From a checkpoint of a small image classifier: 42238 training examples.
Rows from block 7 of a small image classifier, named by matrix and row number. Rows with one number belong to one neuron. Each number is 200 + 40 x the weight over its row's rms, rounded and kept within 0 to 999. All counts start at 0.
After each neuron's rows are labels from the 100 images, of 14976, where the neuron reaches its highest value: "strongest on" is what is common among them; "peak at" is the part of the image that holds the peak. Only what is clearly more common there than usual is listed. The data: capsule endoscopy frames (Kvasir-Capsule). In brackets: how many of the 100.
# fc1: MLP up (model.blocks.7.mlp.fc1.weight, 768x192), inputs 0-95
# fc2: MLP down (model.blocks.7.mlp.fc2.weight, 192x768, transposed), outputs 0-95

fc1.630,192,248,263,209,225,191,228,175,211,199,225,247,178,153,221,181,244,142,293,166,231,164,172,257,208,231,206,235,177,214,117,223,233,188,121,184,148,204,246,292,137,204,203,224,229,155,211,204,239,216,229,152,194,205,139,275,254,233,218,236,145,120,155,210,245,224,193,231,231,122,200,233,206,258,172,196,181,199,192,245,170,204,119,221,127,215,159,161,229,243,235,217,188,243,252,184
fc2.630,183,168,277,217,218,264,214,158,248,208,166,162,128,154,164,167,146,248,158,228,266,180,239,230,227,165,215,203,174,213,224,211,210,184,242,229,311,160,210,163,182,215,184,197,250,181,154,273,190,215,241,182,172,213,214,184,136,175,179,208,119,195,189,194,179,227,172,196,196,208,230,120,228,189,191,222,193,177,198,189,123,190,167,212,217,198,119,196,219,260,169,190,215,246,149,219
strongest on: finding: reduced mucosal view (26)
peak at: middle left (37)

fc1.237,200,282,176,217,228,202,153,162,223,239,169,198,189,176,206,221,218,255,213,213,261,182,201,131,206,152,329,222,203,214,168,310,221,263,215,231,208,233,283,174,141,216,251,265,220,288,120,175,207,162,203,216,190,184,185,196,162,211,197,197,225,225,178,205,152,204,271,254,182,208,238,226,103,161,180,181,174,195,218,225,156,140,258,182,189,171,247,183,170,153,239,270,222,170,173,233
fc2.237,128,230,254,189,201,197,205,230,196,213,232,198,204,255,229,234,203,153,189,291,190,133,150,169,126,281,197,186,209,125,147,84,219,280,196,206,215,206,175,220,189,193,90,181,185,165,137,117,176,257,221,214,154,211,210,178,142,192,245,198,182,204,229,167,243,186,227,246,233,260,195,205,243,209,175,210,208,158,138,149,170,239,196,230,116,269,224,219,197,240,221,222,215,136,228,203
strongest on: finding: ileocecal valve (36)
peak at: bottom centre (46)

fc1.735,231,155,212,232,213,219,168,219,210,169,109,194,184,255,186,214,191,146,261,276,229,191,239,145,193,222,165,192,212,237,248,146,168,233,212,157,151,221,294,150,181,223,132,200,187,121,208,133,185,207,202,146,162,201,213,194,219,141,182,181,188,298,191,163,211,194,199,153,208,180,166,195,238,234,162,119,216,244,239,157,272,222,208,225,227,245,135,242,270,220,203,250,226,220,156,256
fc2.735,223,172,177,164,225,194,130,199,236,254,188,178,177,141,243,168,261,160,206,204,212,237,195,177,288,171,237,294,213,158,158,243,213,156,196,160,165,172,208,171,273,204,141,153,196,185,205,241,238,246,171,192,247,221,200,154,188,262,245,209,132,98,161,222,209,220,186,238,162,237,226,236,184,225,215,185,166,213,204,184,178,163,190,169,192,248,143,190,197,160,223,197,194,222,226,260
strongest on: finding: ileocecal valve (28)
peak at: middle right (28)

fc1.260,228,302,136,251,216,163,174,179,227,196,228,153,199,211,204,283,154,165,123,243,176,196,209,202,110,132,241,176,169,260,182,188,193,244,170,209,188,258,257,274,226,204,134,208,145,284,205,226,158,165,245,236,253,260,226,250,228,176,229,231,187,209,185,233,196,220,261,193,228,227,229,170,220,123,244,211,222,262,174,197,219,208,178,200,249,236,182,267,188,231,164,181,213,226,221,177
fc2.260,221,279,215,136,217,181,259,202,187,290,222,246,181,229,215,179,268,261,178,172,173,211,137,204,271,198,260,197,225,220,161,176,207,219,232,184,151,222,149,145,206,202,308,231,188,157,208,226,190,144,264,180,218,188,132,233,250,206,196,177,300,193,174,211,169,229,138,205,198,214,242,221,195,251,203,187,176,259,173,246,259,179,224,239,175,286,170,236,205,197,178,180,243,252,168,219
strongest on: finding: ileocecal valve (33)
peak at: top right (38)

fc1.254,184,238,134,231,221,232,198,215,266,188,204,176,221,235,246,183,164,274,297,251,90,157,235,184,170,189,194,149,219,181,250,221,232,190,207,209,258,249,178,160,138,159,173,211,199,187,195,214,128,234,169,276,150,182,178,236,183,219,225,201,191,182,266,162,152,159,242,185,205,199,181,178,190,248,119,173,183,218,184,230,211,246,211,252,187,226,118,223,241,157,172,179,234,205,197,176
fc2.254,176,237,277,211,177,176,207,187,146,238,257,174,104,178,260,162,187,211,182,199,232,176,190,177,179,236,257,241,187,235,212,209,254,160,198,265,183,215,225,180,289,202,151,130,156,179,190,234,246,142,224,120,183,164,198,185,193,188,179,184,218,266,132,179,188,179,213,206,249,229,205,219,242,211,131,205,163,216,211,246,164,254,186,245,152,199,242,147,195,223,203,160,186,162,257,176
strongest on: finding: ileocecal valve (32)
peak at: bottom right (32)

fc1.707,213,180,245,170,215,212,130,223,232,219,253,232,97,215,186,181,231,181,176,196,159,229,157,195,218,232,199,174,164,248,122,260,257,155,235,215,245,174,253,140,247,231,157,174,167,134,167,204,151,245,241,172,156,257,281,219,212,208,222,261,170,218,216,253,240,220,248,230,210,260,283,159,153,280,143,127,183,128,184,267,224,188,155,184,203,188,148,220,197,193,203,279,194,200,186,161
fc2.707,187,164,203,260,217,236,229,227,212,159,157,118,208,166,134,186,212,177,175,243,196,130,230,239,174,236,149,245,155,194,148,207,213,246,181,244,208,135,117,217,194,167,135,155,205,209,298,228,250,186,252,157,153,186,197,277,187,169,140,256,220,278,201,216,240,177,136,245,226,156,194,240,273,276,211,227,173,264,115,122,189,266,201,174,180,188,251,203,243,289,222,171,232,278,179,163
strongest on: finding: ileocecal valve (41)
peak at: bottom right (36)

fc1.767,172,251,250,211,247,152,201,223,201,251,199,226,138,138,231,222,174,222,154,228,200,214,171,83,190,198,263,193,129,228,191,205,189,155,198,201,237,247,215,206,149,241,173,80,232,184,216,212,221,184,191,204,220,219,253,247,233,162,186,198,213,202,197,237,259,228,178,158,194,195,130,185,219,225,191,175,229,195,174,186,148,172,141,196,256,258,207,221,170,233,221,104,157,271,271,254
fc2.767,151,231,188,164,186,212,206,275,167,265,209,172,233,134,170,226,190,243,237,211,200,196,117,170,188,158,153,236,208,229,206,129,192,167,207,185,240,157,114,215,136,180,128,226,159,165,283,230,122,201,229,242,195,185,161,214,163,212,212,186,179,148,212,174,233,182,149,203,166,251,235,278,113,212,142,207,181,166,196,160,154,205,261,184,163,216,138,247,269,214,143,185,145,199,218,211
strongest on: finding: reduced mucosal view (40)
peak at: top centre (41)

fc1.676,260,202,151,221,137,209,258,163,195,216,148,199,142,185,177,225,232,205,201,218,161,216,242,242,255,226,153,138,155,227,184,192,218,167,122,243,202,206,182,168,150,192,146,200,81,203,246,214,154,169,171,261,167,211,192,164,244,150,136,269,184,179,251,169,227,142,235,256,136,136,200,146,150,243,241,218,226,163,223,228,218,199,120,188,264,195,140,142,234,223,189,264,205,226,203,186
fc2.676,173,179,172,196,206,165,190,186,263,258,205,226,179,168,240,181,233,130,252,223,204,164,199,233,201,195,137,233,183,219,237,216,222,267,88,229,196,176,243,189,256,223,200,208,259,274,266,207,224,209,232,120,251,184,158,141,129,178,203,188,119,149,203,147,143,170,138,141,301,208,148,182,243,162,225,309,150,234,189,165,203,190,221,219,210,103,217,159,189,231,190,125,167,164,219,257
strongest on: finding: reduced mucosal view (47)
peak at: middle left (35)

fc1.230,184,216,136,162,227,205,200,203,120,261,183,266,141,252,224,204,236,187,232,178,177,230,217,182,212,254,190,248,273,239,241,201,281,192,223,155,261,186,187,120,192,191,176,243,232,211,214,265,268,181,245,159,157,205,156,144,209,237,202,219,168,191,163,168,228,153,175,247,175,187,245,129,218,196,216,215,217,168,151,202,202,187,218,187,233,195,183,198,197,200,186,231,223,181,213,229
fc2.230,187,158,220,117,197,203,203,251,145,184,213,175,217,251,211,181,182,302,147,195,209,211,188,147,152,215,202,239,218,167,170,191,209,193,171,153,166,138,226,238,213,236,266,224,223,164,282,178,250,135,198,165,187,250,219,196,166,201,243,149,216,193,191,240,143,158,286,204,201,210,184,227,219,141,175,165,181,217,215,216,157,166,183,154,245,190,243,171,189,217,198,149,222,217,131,216
strongest on: finding: ileocecal valve (34)
peak at: middle right (49); bottom centre (26)

fc1.170,185,233,236,212,203,143,261,68,189,215,213,216,215,189,183,207,195,127,228,197,205,282,136,151,232,159,225,159,161,180,219,185,311,176,264,132,210,180,218,169,166,185,158,276,206,227,181,204,255,266,103,178,274,134,213,216,143,216,199,226,139,190,231,248,235,263,280,181,181,149,220,234,239,201,241,232,249,163,158,211,212,241,192,153,185,168,145,234,239,206,204,162,204,248,198,171
fc2.170,190,201,146,206,226,215,99,180,196,186,242,168,158,209,231,231,189,213,183,256,227,136,202,217,227,227,216,190,210,262,143,182,189,211,253,201,138,120,229,160,79,107,182,181,185,176,204,129,158,193,256,194,183,264,187,244,213,167,184,271,203,99,111,205,187,203,150,216,171,255,175,193,246,197,251,166,156,217,230,148,259,147,202,167,178,156,183,218,184,187,246,215,208,224,171,179
strongest on: finding: reduced mucosal view (39); finding: ileocecal valve (26)
peak at: middle left (47)

fc1.344,218,175,223,149,182,200,189,210,197,251,243,139,166,125,199,205,196,140,174,275,175,172,196,162,126,192,120,175,235,242,207,249,232,194,229,142,193,220,176,199,134,183,182,225,196,86,227,255,207,187,200,184,198,202,209,174,226,226,193,173,144,274,244,228,168,193,150,214,169,172,233,158,198,204,204,159,105,191,246,220,178,260,245,207,156,150,200,210,181,198,188,211,194,210,182,103
fc2.344,158,153,120,179,144,170,191,231,213,129,168,208,208,185,186,183,167,235,196,259,216,255,159,169,99,199,176,191,234,245,214,239,197,175,150,181,153,187,174,236,251,168,244,150,206,155,255,206,204,238,232,259,259,261,144,176,163,182,200,121,144,110,181,271,234,261,157,201,219,210,227,187,212,154,107,220,200,245,199,218,140,266,215,266,211,218,180,207,175,221,153,186,202,221,195,198
strongest on: finding: ileocecal valve (41); finding: reduced mucosal view (26)
peak at: bottom left (44)

fc1.748,208,150,222,210,195,151,137,183,201,216,255,254,149,163,173,269,253,221,243,185,204,381,204,227,200,212,239,204,183,226,242,240,192,226,164,248,201,228,228,252,245,249,196,176,187,125,191,239,223,145,189,224,180,220,199,159,153,184,212,274,207,160,156,173,211,173,265,219,133,190,198,149,177,197,211,179,196,185,216,218,156,152,201,138,174,193,193,140,220,177,304,210,249,169,194,194
fc2.748,174,212,170,258,165,244,225,206,262,157,168,221,186,180,148,200,136,166,150,160,213,225,153,228,193,244,138,177,171,166,248,189,274,209,186,175,226,128,216,189,120,241,183,258,169,257,171,234,253,222,241,150,246,193,180,182,171,251,197,186,212,181,239,146,232,215,213,140,226,225,184,156,183,212,247,129,229,231,182,162,169,108,235,227,147,205,195,152,246,154,227,199,191,231,123,240
strongest on: finding: reduced mucosal view (27)
peak at: centre (28); bottom centre (25)

fc1.761,172,166,175,151,134,211,215,197,169,249,254,199,235,217,286,240,228,256,226,261,228,244,217,173,211,134,256,218,166,172,230,202,213,200,120,234,234,214,232,250,205,180,225,247,204,208,267,179,275,204,287,223,171,186,170,217,183,270,246,218,167,188,214,231,154,185,222,242,167,80,244,195,167,192,187,220,214,245,193,261,235,217,169,154,143,182,177,226,173,242,224,167,195,232,264,154
fc2.761,189,168,234,233,214,228,97,125,159,212,263,169,118,269,240,150,241,155,143,231,193,159,229,135,224,206,140,227,270,284,141,186,216,243,153,252,159,146,110,165,165,218,194,162,202,217,146,223,185,193,258,258,175,209,170,104,149,267,257,223,218,171,181,237,289,271,199,179,170,171,171,231,214,239,180,122,161,252,223,216,186,200,222,275,172,218,192,212,155,173,192,205,200,201,182,189
strongest on: finding: ileocecal valve (32)
peak at: bottom left (54)

fc1.443,224,229,197,252,213,260,113,193,119,207,202,196,204,149,163,168,259,145,200,242,223,176,234,252,161,161,175,131,165,191,178,175,215,191,239,133,207,210,223,241,190,197,152,194,201,219,194,88,170,213,193,179,242,258,227,177,213,262,208,186,208,275,198,248,212,224,189,207,113,234,194,237,182,206,187,212,199,170,182,177,243,189,220,166,264,167,201,239,206,301,183,207,180,200,154,210
fc2.443,216,235,211,169,207,132,220,245,162,173,199,166,224,136,243,245,233,168,139,245,240,180,175,184,177,117,205,257,261,181,224,234,204,192,186,148,145,77,145,181,245,179,263,190,214,189,168,257,105,194,192,122,189,207,117,231,200,227,131,164,147,223,230,200,216,245,229,134,155,187,157,152,194,185,219,195,192,130,188,141,208,143,178,216,231,167,206,142,132,149,214,227,255,217,161,200
strongest on: finding: ileocecal valve (32)
peak at: middle right (31)

fc1.115,234,209,201,190,208,141,132,209,201,126,217,175,206,184,229,173,220,143,269,254,188,112,150,220,293,267,197,205,235,214,212,200,165,222,176,143,176,202,237,147,182,154,191,168,291,161,231,194,278,248,192,245,179,234,216,241,198,236,238,226,231,207,182,164,152,308,113,149,157,179,190,173,130,178,285,231,282,179,164,211,163,179,151,150,190,130,278,217,267,221,224,233,250,222,193,241
fc2.115,163,135,265,218,179,225,178,160,173,239,194,154,152,213,162,182,202,210,159,237,240,191,225,207,185,178,202,226,170,207,289,141,214,162,208,208,271,198,225,237,203,216,240,234,166,191,180,159,300,359,190,159,172,149,166,161,240,164,178,237,160,280,155,196,235,239,230,198,232,176,161,221,257,195,172,221,144,237,231,229,220,253,193,221,209,220,262,179,243,286,251,182,197,263,141,209
strongest on: finding: reduced mucosal view (45)
peak at: bottom right (65)

fc1.87,156,218,163,244,178,205,229,238,219,273,169,201,175,221,145,216,209,205,251,179,188,237,171,216,233,160,245,149,238,245,176,135,278,167,233,251,188,259,183,162,198,255,136,177,139,192,285,191,273,223,153,168,234,205,243,195,181,156,197,159,187,222,185,185,168,145,169,247,200,206,133,191,191,236,226,238,143,204,201,211,209,168,184,171,181,209,230,197,175,105,197,213,249,161,280,245
fc2.87,224,172,213,221,182,169,261,204,151,159,216,199,233,181,171,176,301,203,129,215,273,133,296,143,175,142,242,179,209,167,225,278,180,171,201,189,164,153,231,147,252,247,198,210,227,248,226,209,185,161,206,113,199,205,169,194,253,193,228,206,231,175,190,262,243,216,192,193,184,200,228,195,190,237,209,228,224,162,181,182,255,188,273,213,187,201,216,150,164,225,163,151,164,271,190,245
strongest on: finding: reduced mucosal view (44)
peak at: middle left (36)

fc1.2,249,245,148,267,134,175,292,210,251,296,156,218,148,260,180,141,166,217,221,135,139,202,248,207,161,211,162,114,160,192,192,236,228,212,119,153,188,216,254,200,142,208,158,193,245,204,189,233,267,165,204,183,232,166,212,140,264,188,165,185,219,183,175,288,167,188,167,292,141,252,190,156,211,248,184,200,239,197,190,224,154,190,179,184,289,231,151,211,165,175,137,153,285,216,199,165
fc2.2,218,185,220,210,173,221,232,210,151,177,217,172,203,170,208,245,150,267,266,177,240,205,157,113,255,184,174,145,177,218,203,203,151,221,197,149,174,205,201,157,204,235,282,200,198,99,207,301,172,210,257,270,178,138,234,160,164,275,169,219,170,276,208,224,202,198,192,180,177,156,158,130,256,208,197,219,188,211,182,238,264,136,154,203,235,193,283,166,250,174,161,212,184,227,202,177
strongest on: finding: reduced mucosal view (38)
peak at: top left (36); top centre (30)

fc1.122,169,159,295,263,240,212,217,319,210,172,205,168,224,250,175,140,249,162,224,206,146,187,176,209,227,220,174,113,191,187,170,216,166,271,199,162,254,263,245,194,232,149,190,181,207,226,266,190,197,241,186,248,214,211,179,196,263,125,246,229,206,238,202,210,230,194,247,174,198,127,174,205,168,272,149,171,221,135,178,234,205,203,207,208,162,125,206,259,185,195,218,169,136,214,236,236
fc2.122,178,166,204,169,204,192,214,176,174,195,100,171,277,204,180,209,241,225,194,137,188,155,260,222,181,159,247,154,233,202,177,204,244,171,220,190,210,199,178,170,180,260,245,229,148,237,135,166,222,162,244,161,179,234,187,198,200,210,156,256,218,255,265,225,171,244,236,198,154,175,173,240,261,153,106,224,214,157,228,272,170,189,166,229,211,205,212,165,257,155,193,124,80,184,130,288
strongest on: finding: reduced mucosal view (28)
peak at: bottom left (34)

fc1.589,222,176,136,154,164,130,242,213,220,239,224,164,168,178,218,214,175,150,231,144,191,165,162,222,197,234,224,207,222,232,138,205,185,170,148,110,212,220,156,108,208,225,138,107,229,198,253,254,148,119,174,230,238,235,160,124,252,242,161,139,220,181,224,242,211,193,201,201,99,204,252,197,150,183,191,239,181,197,258,228,131,218,120,284,193,197,245,242,229,176,257,162,189,184,188,205
fc2.589,275,192,151,208,208,147,178,270,231,149,204,282,203,223,239,218,183,140,194,242,291,190,227,198,218,182,216,205,234,192,162,136,186,170,229,176,163,258,206,238,187,183,207,164,240,254,138,175,214,173,234,209,232,120,180,261,218,208,143,210,187,141,196,235,146,262,200,287,209,155,177,238,213,214,266,244,269,146,131,141,233,244,248,120,201,228,206,187,206,232,177,191,225,249,243,167
strongest on: finding: ileocecal valve (40)
peak at: top right (32)

fc1.553,206,207,221,236,235,234,175,271,169,283,208,226,262,168,221,206,176,211,269,237,171,208,192,107,265,217,211,155,155,198,187,157,204,112,252,158,130,224,224,213,160,202,129,185,206,157,190,190,215,241,267,194,192,194,212,223,213,231,165,188,194,207,212,155,176,236,203,210,160,209,243,218,197,160,206,160,217,133,185,266,186,197,144,189,198,202,181,215,160,211,224,206,273,177,175,154
fc2.553,196,285,202,208,133,240,144,225,190,184,188,163,162,279,227,233,128,156,164,164,167,274,219,203,268,139,148,195,150,154,150,245,203,222,224,207,252,217,185,200,203,188,297,195,177,208,156,204,255,131,222,209,231,205,251,205,177,182,248,229,131,165,202,214,179,103,138,190,146,154,169,188,172,194,247,166,133,238,219,218,208,221,104,216,198,253,214,136,200,219,190,185,226,222,255,211
strongest on: finding: reduced mucosal view (27)
peak at: bottom right (44)

fc1.393,148,216,262,302,170,219,299,227,243,139,189,248,251,216,161,195,295,99,225,194,211,208,173,280,295,194,253,188,187,206,147,253,221,181,189,114,220,189,189,166,193,236,210,165,258,184,241,265,192,195,222,185,186,215,226,202,219,199,120,156,169,221,245,184,192,261,195,157,208,268,233,112,216,175,246,216,239,192,194,181,187,225,279,214,185,266,204,199,194,268,155,219,167,110,169,243
fc2.393,212,203,233,233,245,213,176,177,152,210,183,205,214,147,247,262,124,213,274,174,110,187,168,223,203,207,190,250,263,166,224,173,220,160,134,225,191,219,123,195,190,236,204,166,232,202,215,179,212,184,251,190,175,166,102,208,240,199,206,248,198,227,196,158,225,200,209,148,159,195,178,267,168,206,233,297,178,240,150,223,217,87,270,220,276,153,137,183,166,209,206,130,216,189,188,170
strongest on: finding: ileocecal valve (36)
peak at: middle right (41)

fc1.80,175,170,189,207,231,225,232,241,231,247,191,187,189,206,229,152,223,125,190,82,219,209,172,148,182,272,170,171,146,177,198,264,186,203,172,159,190,177,231,294,200,292,255,182,144,153,174,234,252,252,207,137,212,171,263,240,172,148,117,75,210,214,224,239,238,275,232,260,240,145,260,172,231,233,255,185,189,177,199,187,205,229,218,229,182,225,204,270,211,282,236,157,200,190,271,267
fc2.80,204,199,207,199,200,187,204,233,258,186,178,218,197,145,186,262,135,224,191,216,143,199,140,196,331,80,234,207,259,204,194,107,197,221,182,185,234,168,174,136,163,216,215,210,265,245,211,260,167,220,182,232,203,192,169,160,216,232,164,191,249,197,128,187,210,152,150,193,200,229,135,180,213,223,145,251,149,174,219,177,210,253,173,273,158,189,219,177,216,164,157,184,205,210,162,179
strongest on: finding: reduced mucosal view (31)
peak at: middle right (55)

fc1.294,231,211,183,215,247,172,155,214,227,151,191,245,232,238,235,184,228,134,213,211,202,138,193,268,169,196,244,189,239,187,245,203,169,254,182,218,213,215,192,220,229,208,189,164,151,207,191,283,136,180,170,199,157,201,234,184,225,140,238,267,121,211,204,144,144,178,161,223,101,213,199,174,199,218,255,245,153,185,199,215,217,168,218,209,190,224,173,169,207,155,193,153,220,218,189,142
fc2.294,216,216,239,223,139,146,193,214,230,216,229,177,123,213,244,226,172,256,145,169,152,228,201,190,208,180,156,170,210,193,173,147,211,220,239,110,202,216,140,192,176,201,222,254,247,195,221,174,151,194,206,184,244,170,143,210,196,177,170,189,235,208,196,251,187,262,214,168,173,245,282,262,172,223,136,164,250,198,188,168,199,157,152,215,119,178,210,161,231,188,135,133,165,220,97,275
strongest on: finding: ileocecal valve (31)
peak at: middle right (30)

fc1.271,194,220,179,173,213,206,249,251,138,178,237,240,197,187,263,200,169,211,180,190,247,177,140,185,179,143,45,202,220,233,208,200,166,172,212,180,239,177,189,236,170,175,205,205,209,188,196,159,216,182,212,224,157,135,234,163,181,206,198,237,184,245,221,149,191,176,155,179,227,203,182,194,167,159,192,240,199,169,164,182,174,217,183,224,169,199,181,280,209,248,227,274,265,170,165,235
fc2.271,249,186,322,167,207,178,207,194,258,212,165,168,139,218,171,271,219,192,228,188,173,162,234,182,202,190,260,249,179,231,288,249,133,202,159,215,210,118,202,206,210,128,184,243,227,155,173,144,264,222,247,193,146,249,220,207,256,197,156,216,231,178,131,254,185,196,175,167,157,151,203,218,242,216,237,224,168,212,151,275,224,174,234,158,188,213,242,241,182,222,196,160,149,189,218,259
strongest on: finding: reduced mucosal view (47)
peak at: bottom left (36)

fc1.730,128,195,156,195,248,187,127,181,151,239,206,202,144,172,196,169,242,200,238,197,101,215,197,145,221,235,132,204,153,219,142,172,102,183,205,210,190,261,183,165,204,200,224,198,240,244,263,295,221,223,244,182,139,147,232,186,207,252,230,130,112,193,255,191,190,237,168,187,119,159,138,193,216,234,211,175,178,166,216,235,190,129,271,129,209,212,244,196,235,217,209,229,175,179,237,199
fc2.730,183,151,165,227,178,225,127,224,206,164,170,220,258,238,227,177,139,214,235,224,242,234,98,129,168,261,166,215,173,196,222,179,218,233,202,126,208,117,207,207,262,253,168,231,191,232,129,139,199,252,133,204,248,186,193,217,247,253,138,145,207,233,238,174,242,233,208,156,167,152,198,146,150,177,248,190,189,198,187,219,189,213,158,209,196,189,223,209,213,174,198,247,198,126,213,168
strongest on: finding: reduced mucosal view (31)
peak at: top left (48)

fc1.314,209,314,212,179,224,150,140,168,177,185,254,243,190,163,237,211,225,159,209,180,248,177,260,238,213,157,211,242,291,237,223,263,190,242,175,129,227,191,141,225,124,260,186,179,257,192,235,241,222,214,196,154,228,209,208,238,219,161,160,162,205,177,197,204,162,165,265,259,148,206,254,206,221,240,169,168,290,161,174,243,241,177,249,244,224,280,132,130,160,152,166,219,247,231,176,247
fc2.314,203,225,193,157,167,262,252,184,278,156,221,160,178,188,263,210,119,203,180,214,129,197,225,262,203,241,177,224,201,237,253,225,241,242,230,208,244,149,227,243,189,179,271,204,108,193,208,251,224,186,219,306,304,248,232,222,187,178,236,239,170,162,242,159,224,211,183,207,112,264,221,221,146,141,250,156,239,153,146,117,134,168,199,244,162,165,184,260,193,185,197,151,214,187,252,198
strongest on: finding: reduced mucosal view (57)
peak at: top right (39)

fc1.208,218,235,246,226,84,291,229,220,211,230,207,170,286,189,231,183,191,131,221,223,226,188,232,206,147,269,182,236,168,276,246,162,210,146,233,176,224,185,227,210,154,169,128,238,168,208,167,201,201,186,182,248,151,203,235,179,172,283,163,205,186,193,148,194,205,280,164,230,221,219,284,182,167,232,204,169,277,185,128,275,188,188,247,259,181,196,152,194,192,142,251,222,224,185,228,190
fc2.208,213,271,154,189,223,172,237,272,204,185,248,210,192,135,235,227,191,198,202,183,136,198,244,179,252,157,213,257,172,159,215,165,171,269,216,196,155,212,202,272,211,173,206,163,152,273,239,89,190,133,219,240,272,221,227,260,256,146,205,184,156,146,216,175,158,175,255,149,176,200,181,165,227,193,222,217,242,260,199,248,205,231,191,220,197,212,227,299,106,181,229,156,164,208,213,183
strongest on: finding: reduced mucosal view (25)
peak at: middle left (36)

fc1.491,207,199,189,219,243,261,178,213,211,124,194,188,183,165,288,181,117,171,213,237,148,184,195,181,126,234,192,227,323,163,227,211,276,162,197,229,166,238,225,187,200,216,152,171,244,213,163,205,203,268,167,250,215,130,178,184,180,138,214,223,226,297,207,177,217,196,184,199,187,136,190,255,149,232,179,80,148,173,140,159,236,191,209,139,157,276,171,166,246,301,181,163,205,208,182,217
fc2.491,166,161,289,201,168,212,231,197,199,177,174,256,126,143,164,171,224,131,177,142,157,238,167,185,255,215,244,165,168,157,193,232,169,208,211,95,171,209,176,168,93,208,191,161,134,138,121,227,221,183,215,192,199,181,168,175,173,209,281,208,202,142,168,178,194,257,143,261,162,159,162,158,191,226,205,232,216,235,269,164,190,192,215,182,208,200,237,223,241,193,201,242,165,199,253,190
strongest on: finding: ileocecal valve (61)
peak at: middle right (31)

fc1.579,169,195,154,231,154,206,207,238,208,175,250,160,163,227,238,210,131,227,293,161,186,147,221,226,216,207,178,179,204,275,241,270,180,255,276,218,146,272,158,135,218,158,236,181,179,195,177,205,188,207,181,166,187,179,264,236,129,217,261,256,180,251,228,206,163,244,195,219,158,234,145,242,245,154,198,165,254,199,175,196,191,198,193,172,151,240,198,169,179,201,174,251,253,241,277,252
fc2.579,227,230,198,219,154,190,167,207,115,172,158,176,245,225,198,253,191,155,232,181,207,214,180,201,214,206,135,172,267,109,230,235,281,193,189,182,151,184,247,231,248,194,117,257,283,199,182,244,278,178,222,222,247,166,198,165,237,243,234,215,149,123,200,185,252,157,126,238,204,253,226,183,207,204,140,140,188,144,190,162,187,226,166,167,187,234,182,208,226,180,170,207,226,164,212,139
strongest on: finding: ileocecal valve (42)
peak at: middle left (51)

fc1.697,299,222,173,206,230,174,236,212,163,156,200,234,194,173,247,97,222,206,225,221,205,164,254,187,139,157,214,220,207,226,208,173,210,174,172,160,237,240,150,179,103,181,193,234,198,178,199,150,108,218,216,101,221,171,193,144,149,184,188,210,250,251,144,149,223,139,210,156,255,204,153,132,190,241,150,167,232,252,238,196,186,96,281,234,165,220,245,151,154,140,144,246,230,197,237,159
fc2.697,178,185,178,165,138,171,250,217,155,210,272,192,244,250,230,228,168,276,183,144,205,158,218,294,240,168,202,141,211,164,182,249,223,225,218,181,259,163,242,225,247,155,177,161,199,182,194,198,279,220,176,149,228,219,181,173,130,156,291,170,195,231,180,219,243,248,276,164,164,173,215,201,244,117,182,216,205,200,128,178,239,239,159,239,229,202,162,206,194,206,193,121,177,231,233,220
strongest on: finding: ileocecal valve (59)
peak at: top right (47); top left (33)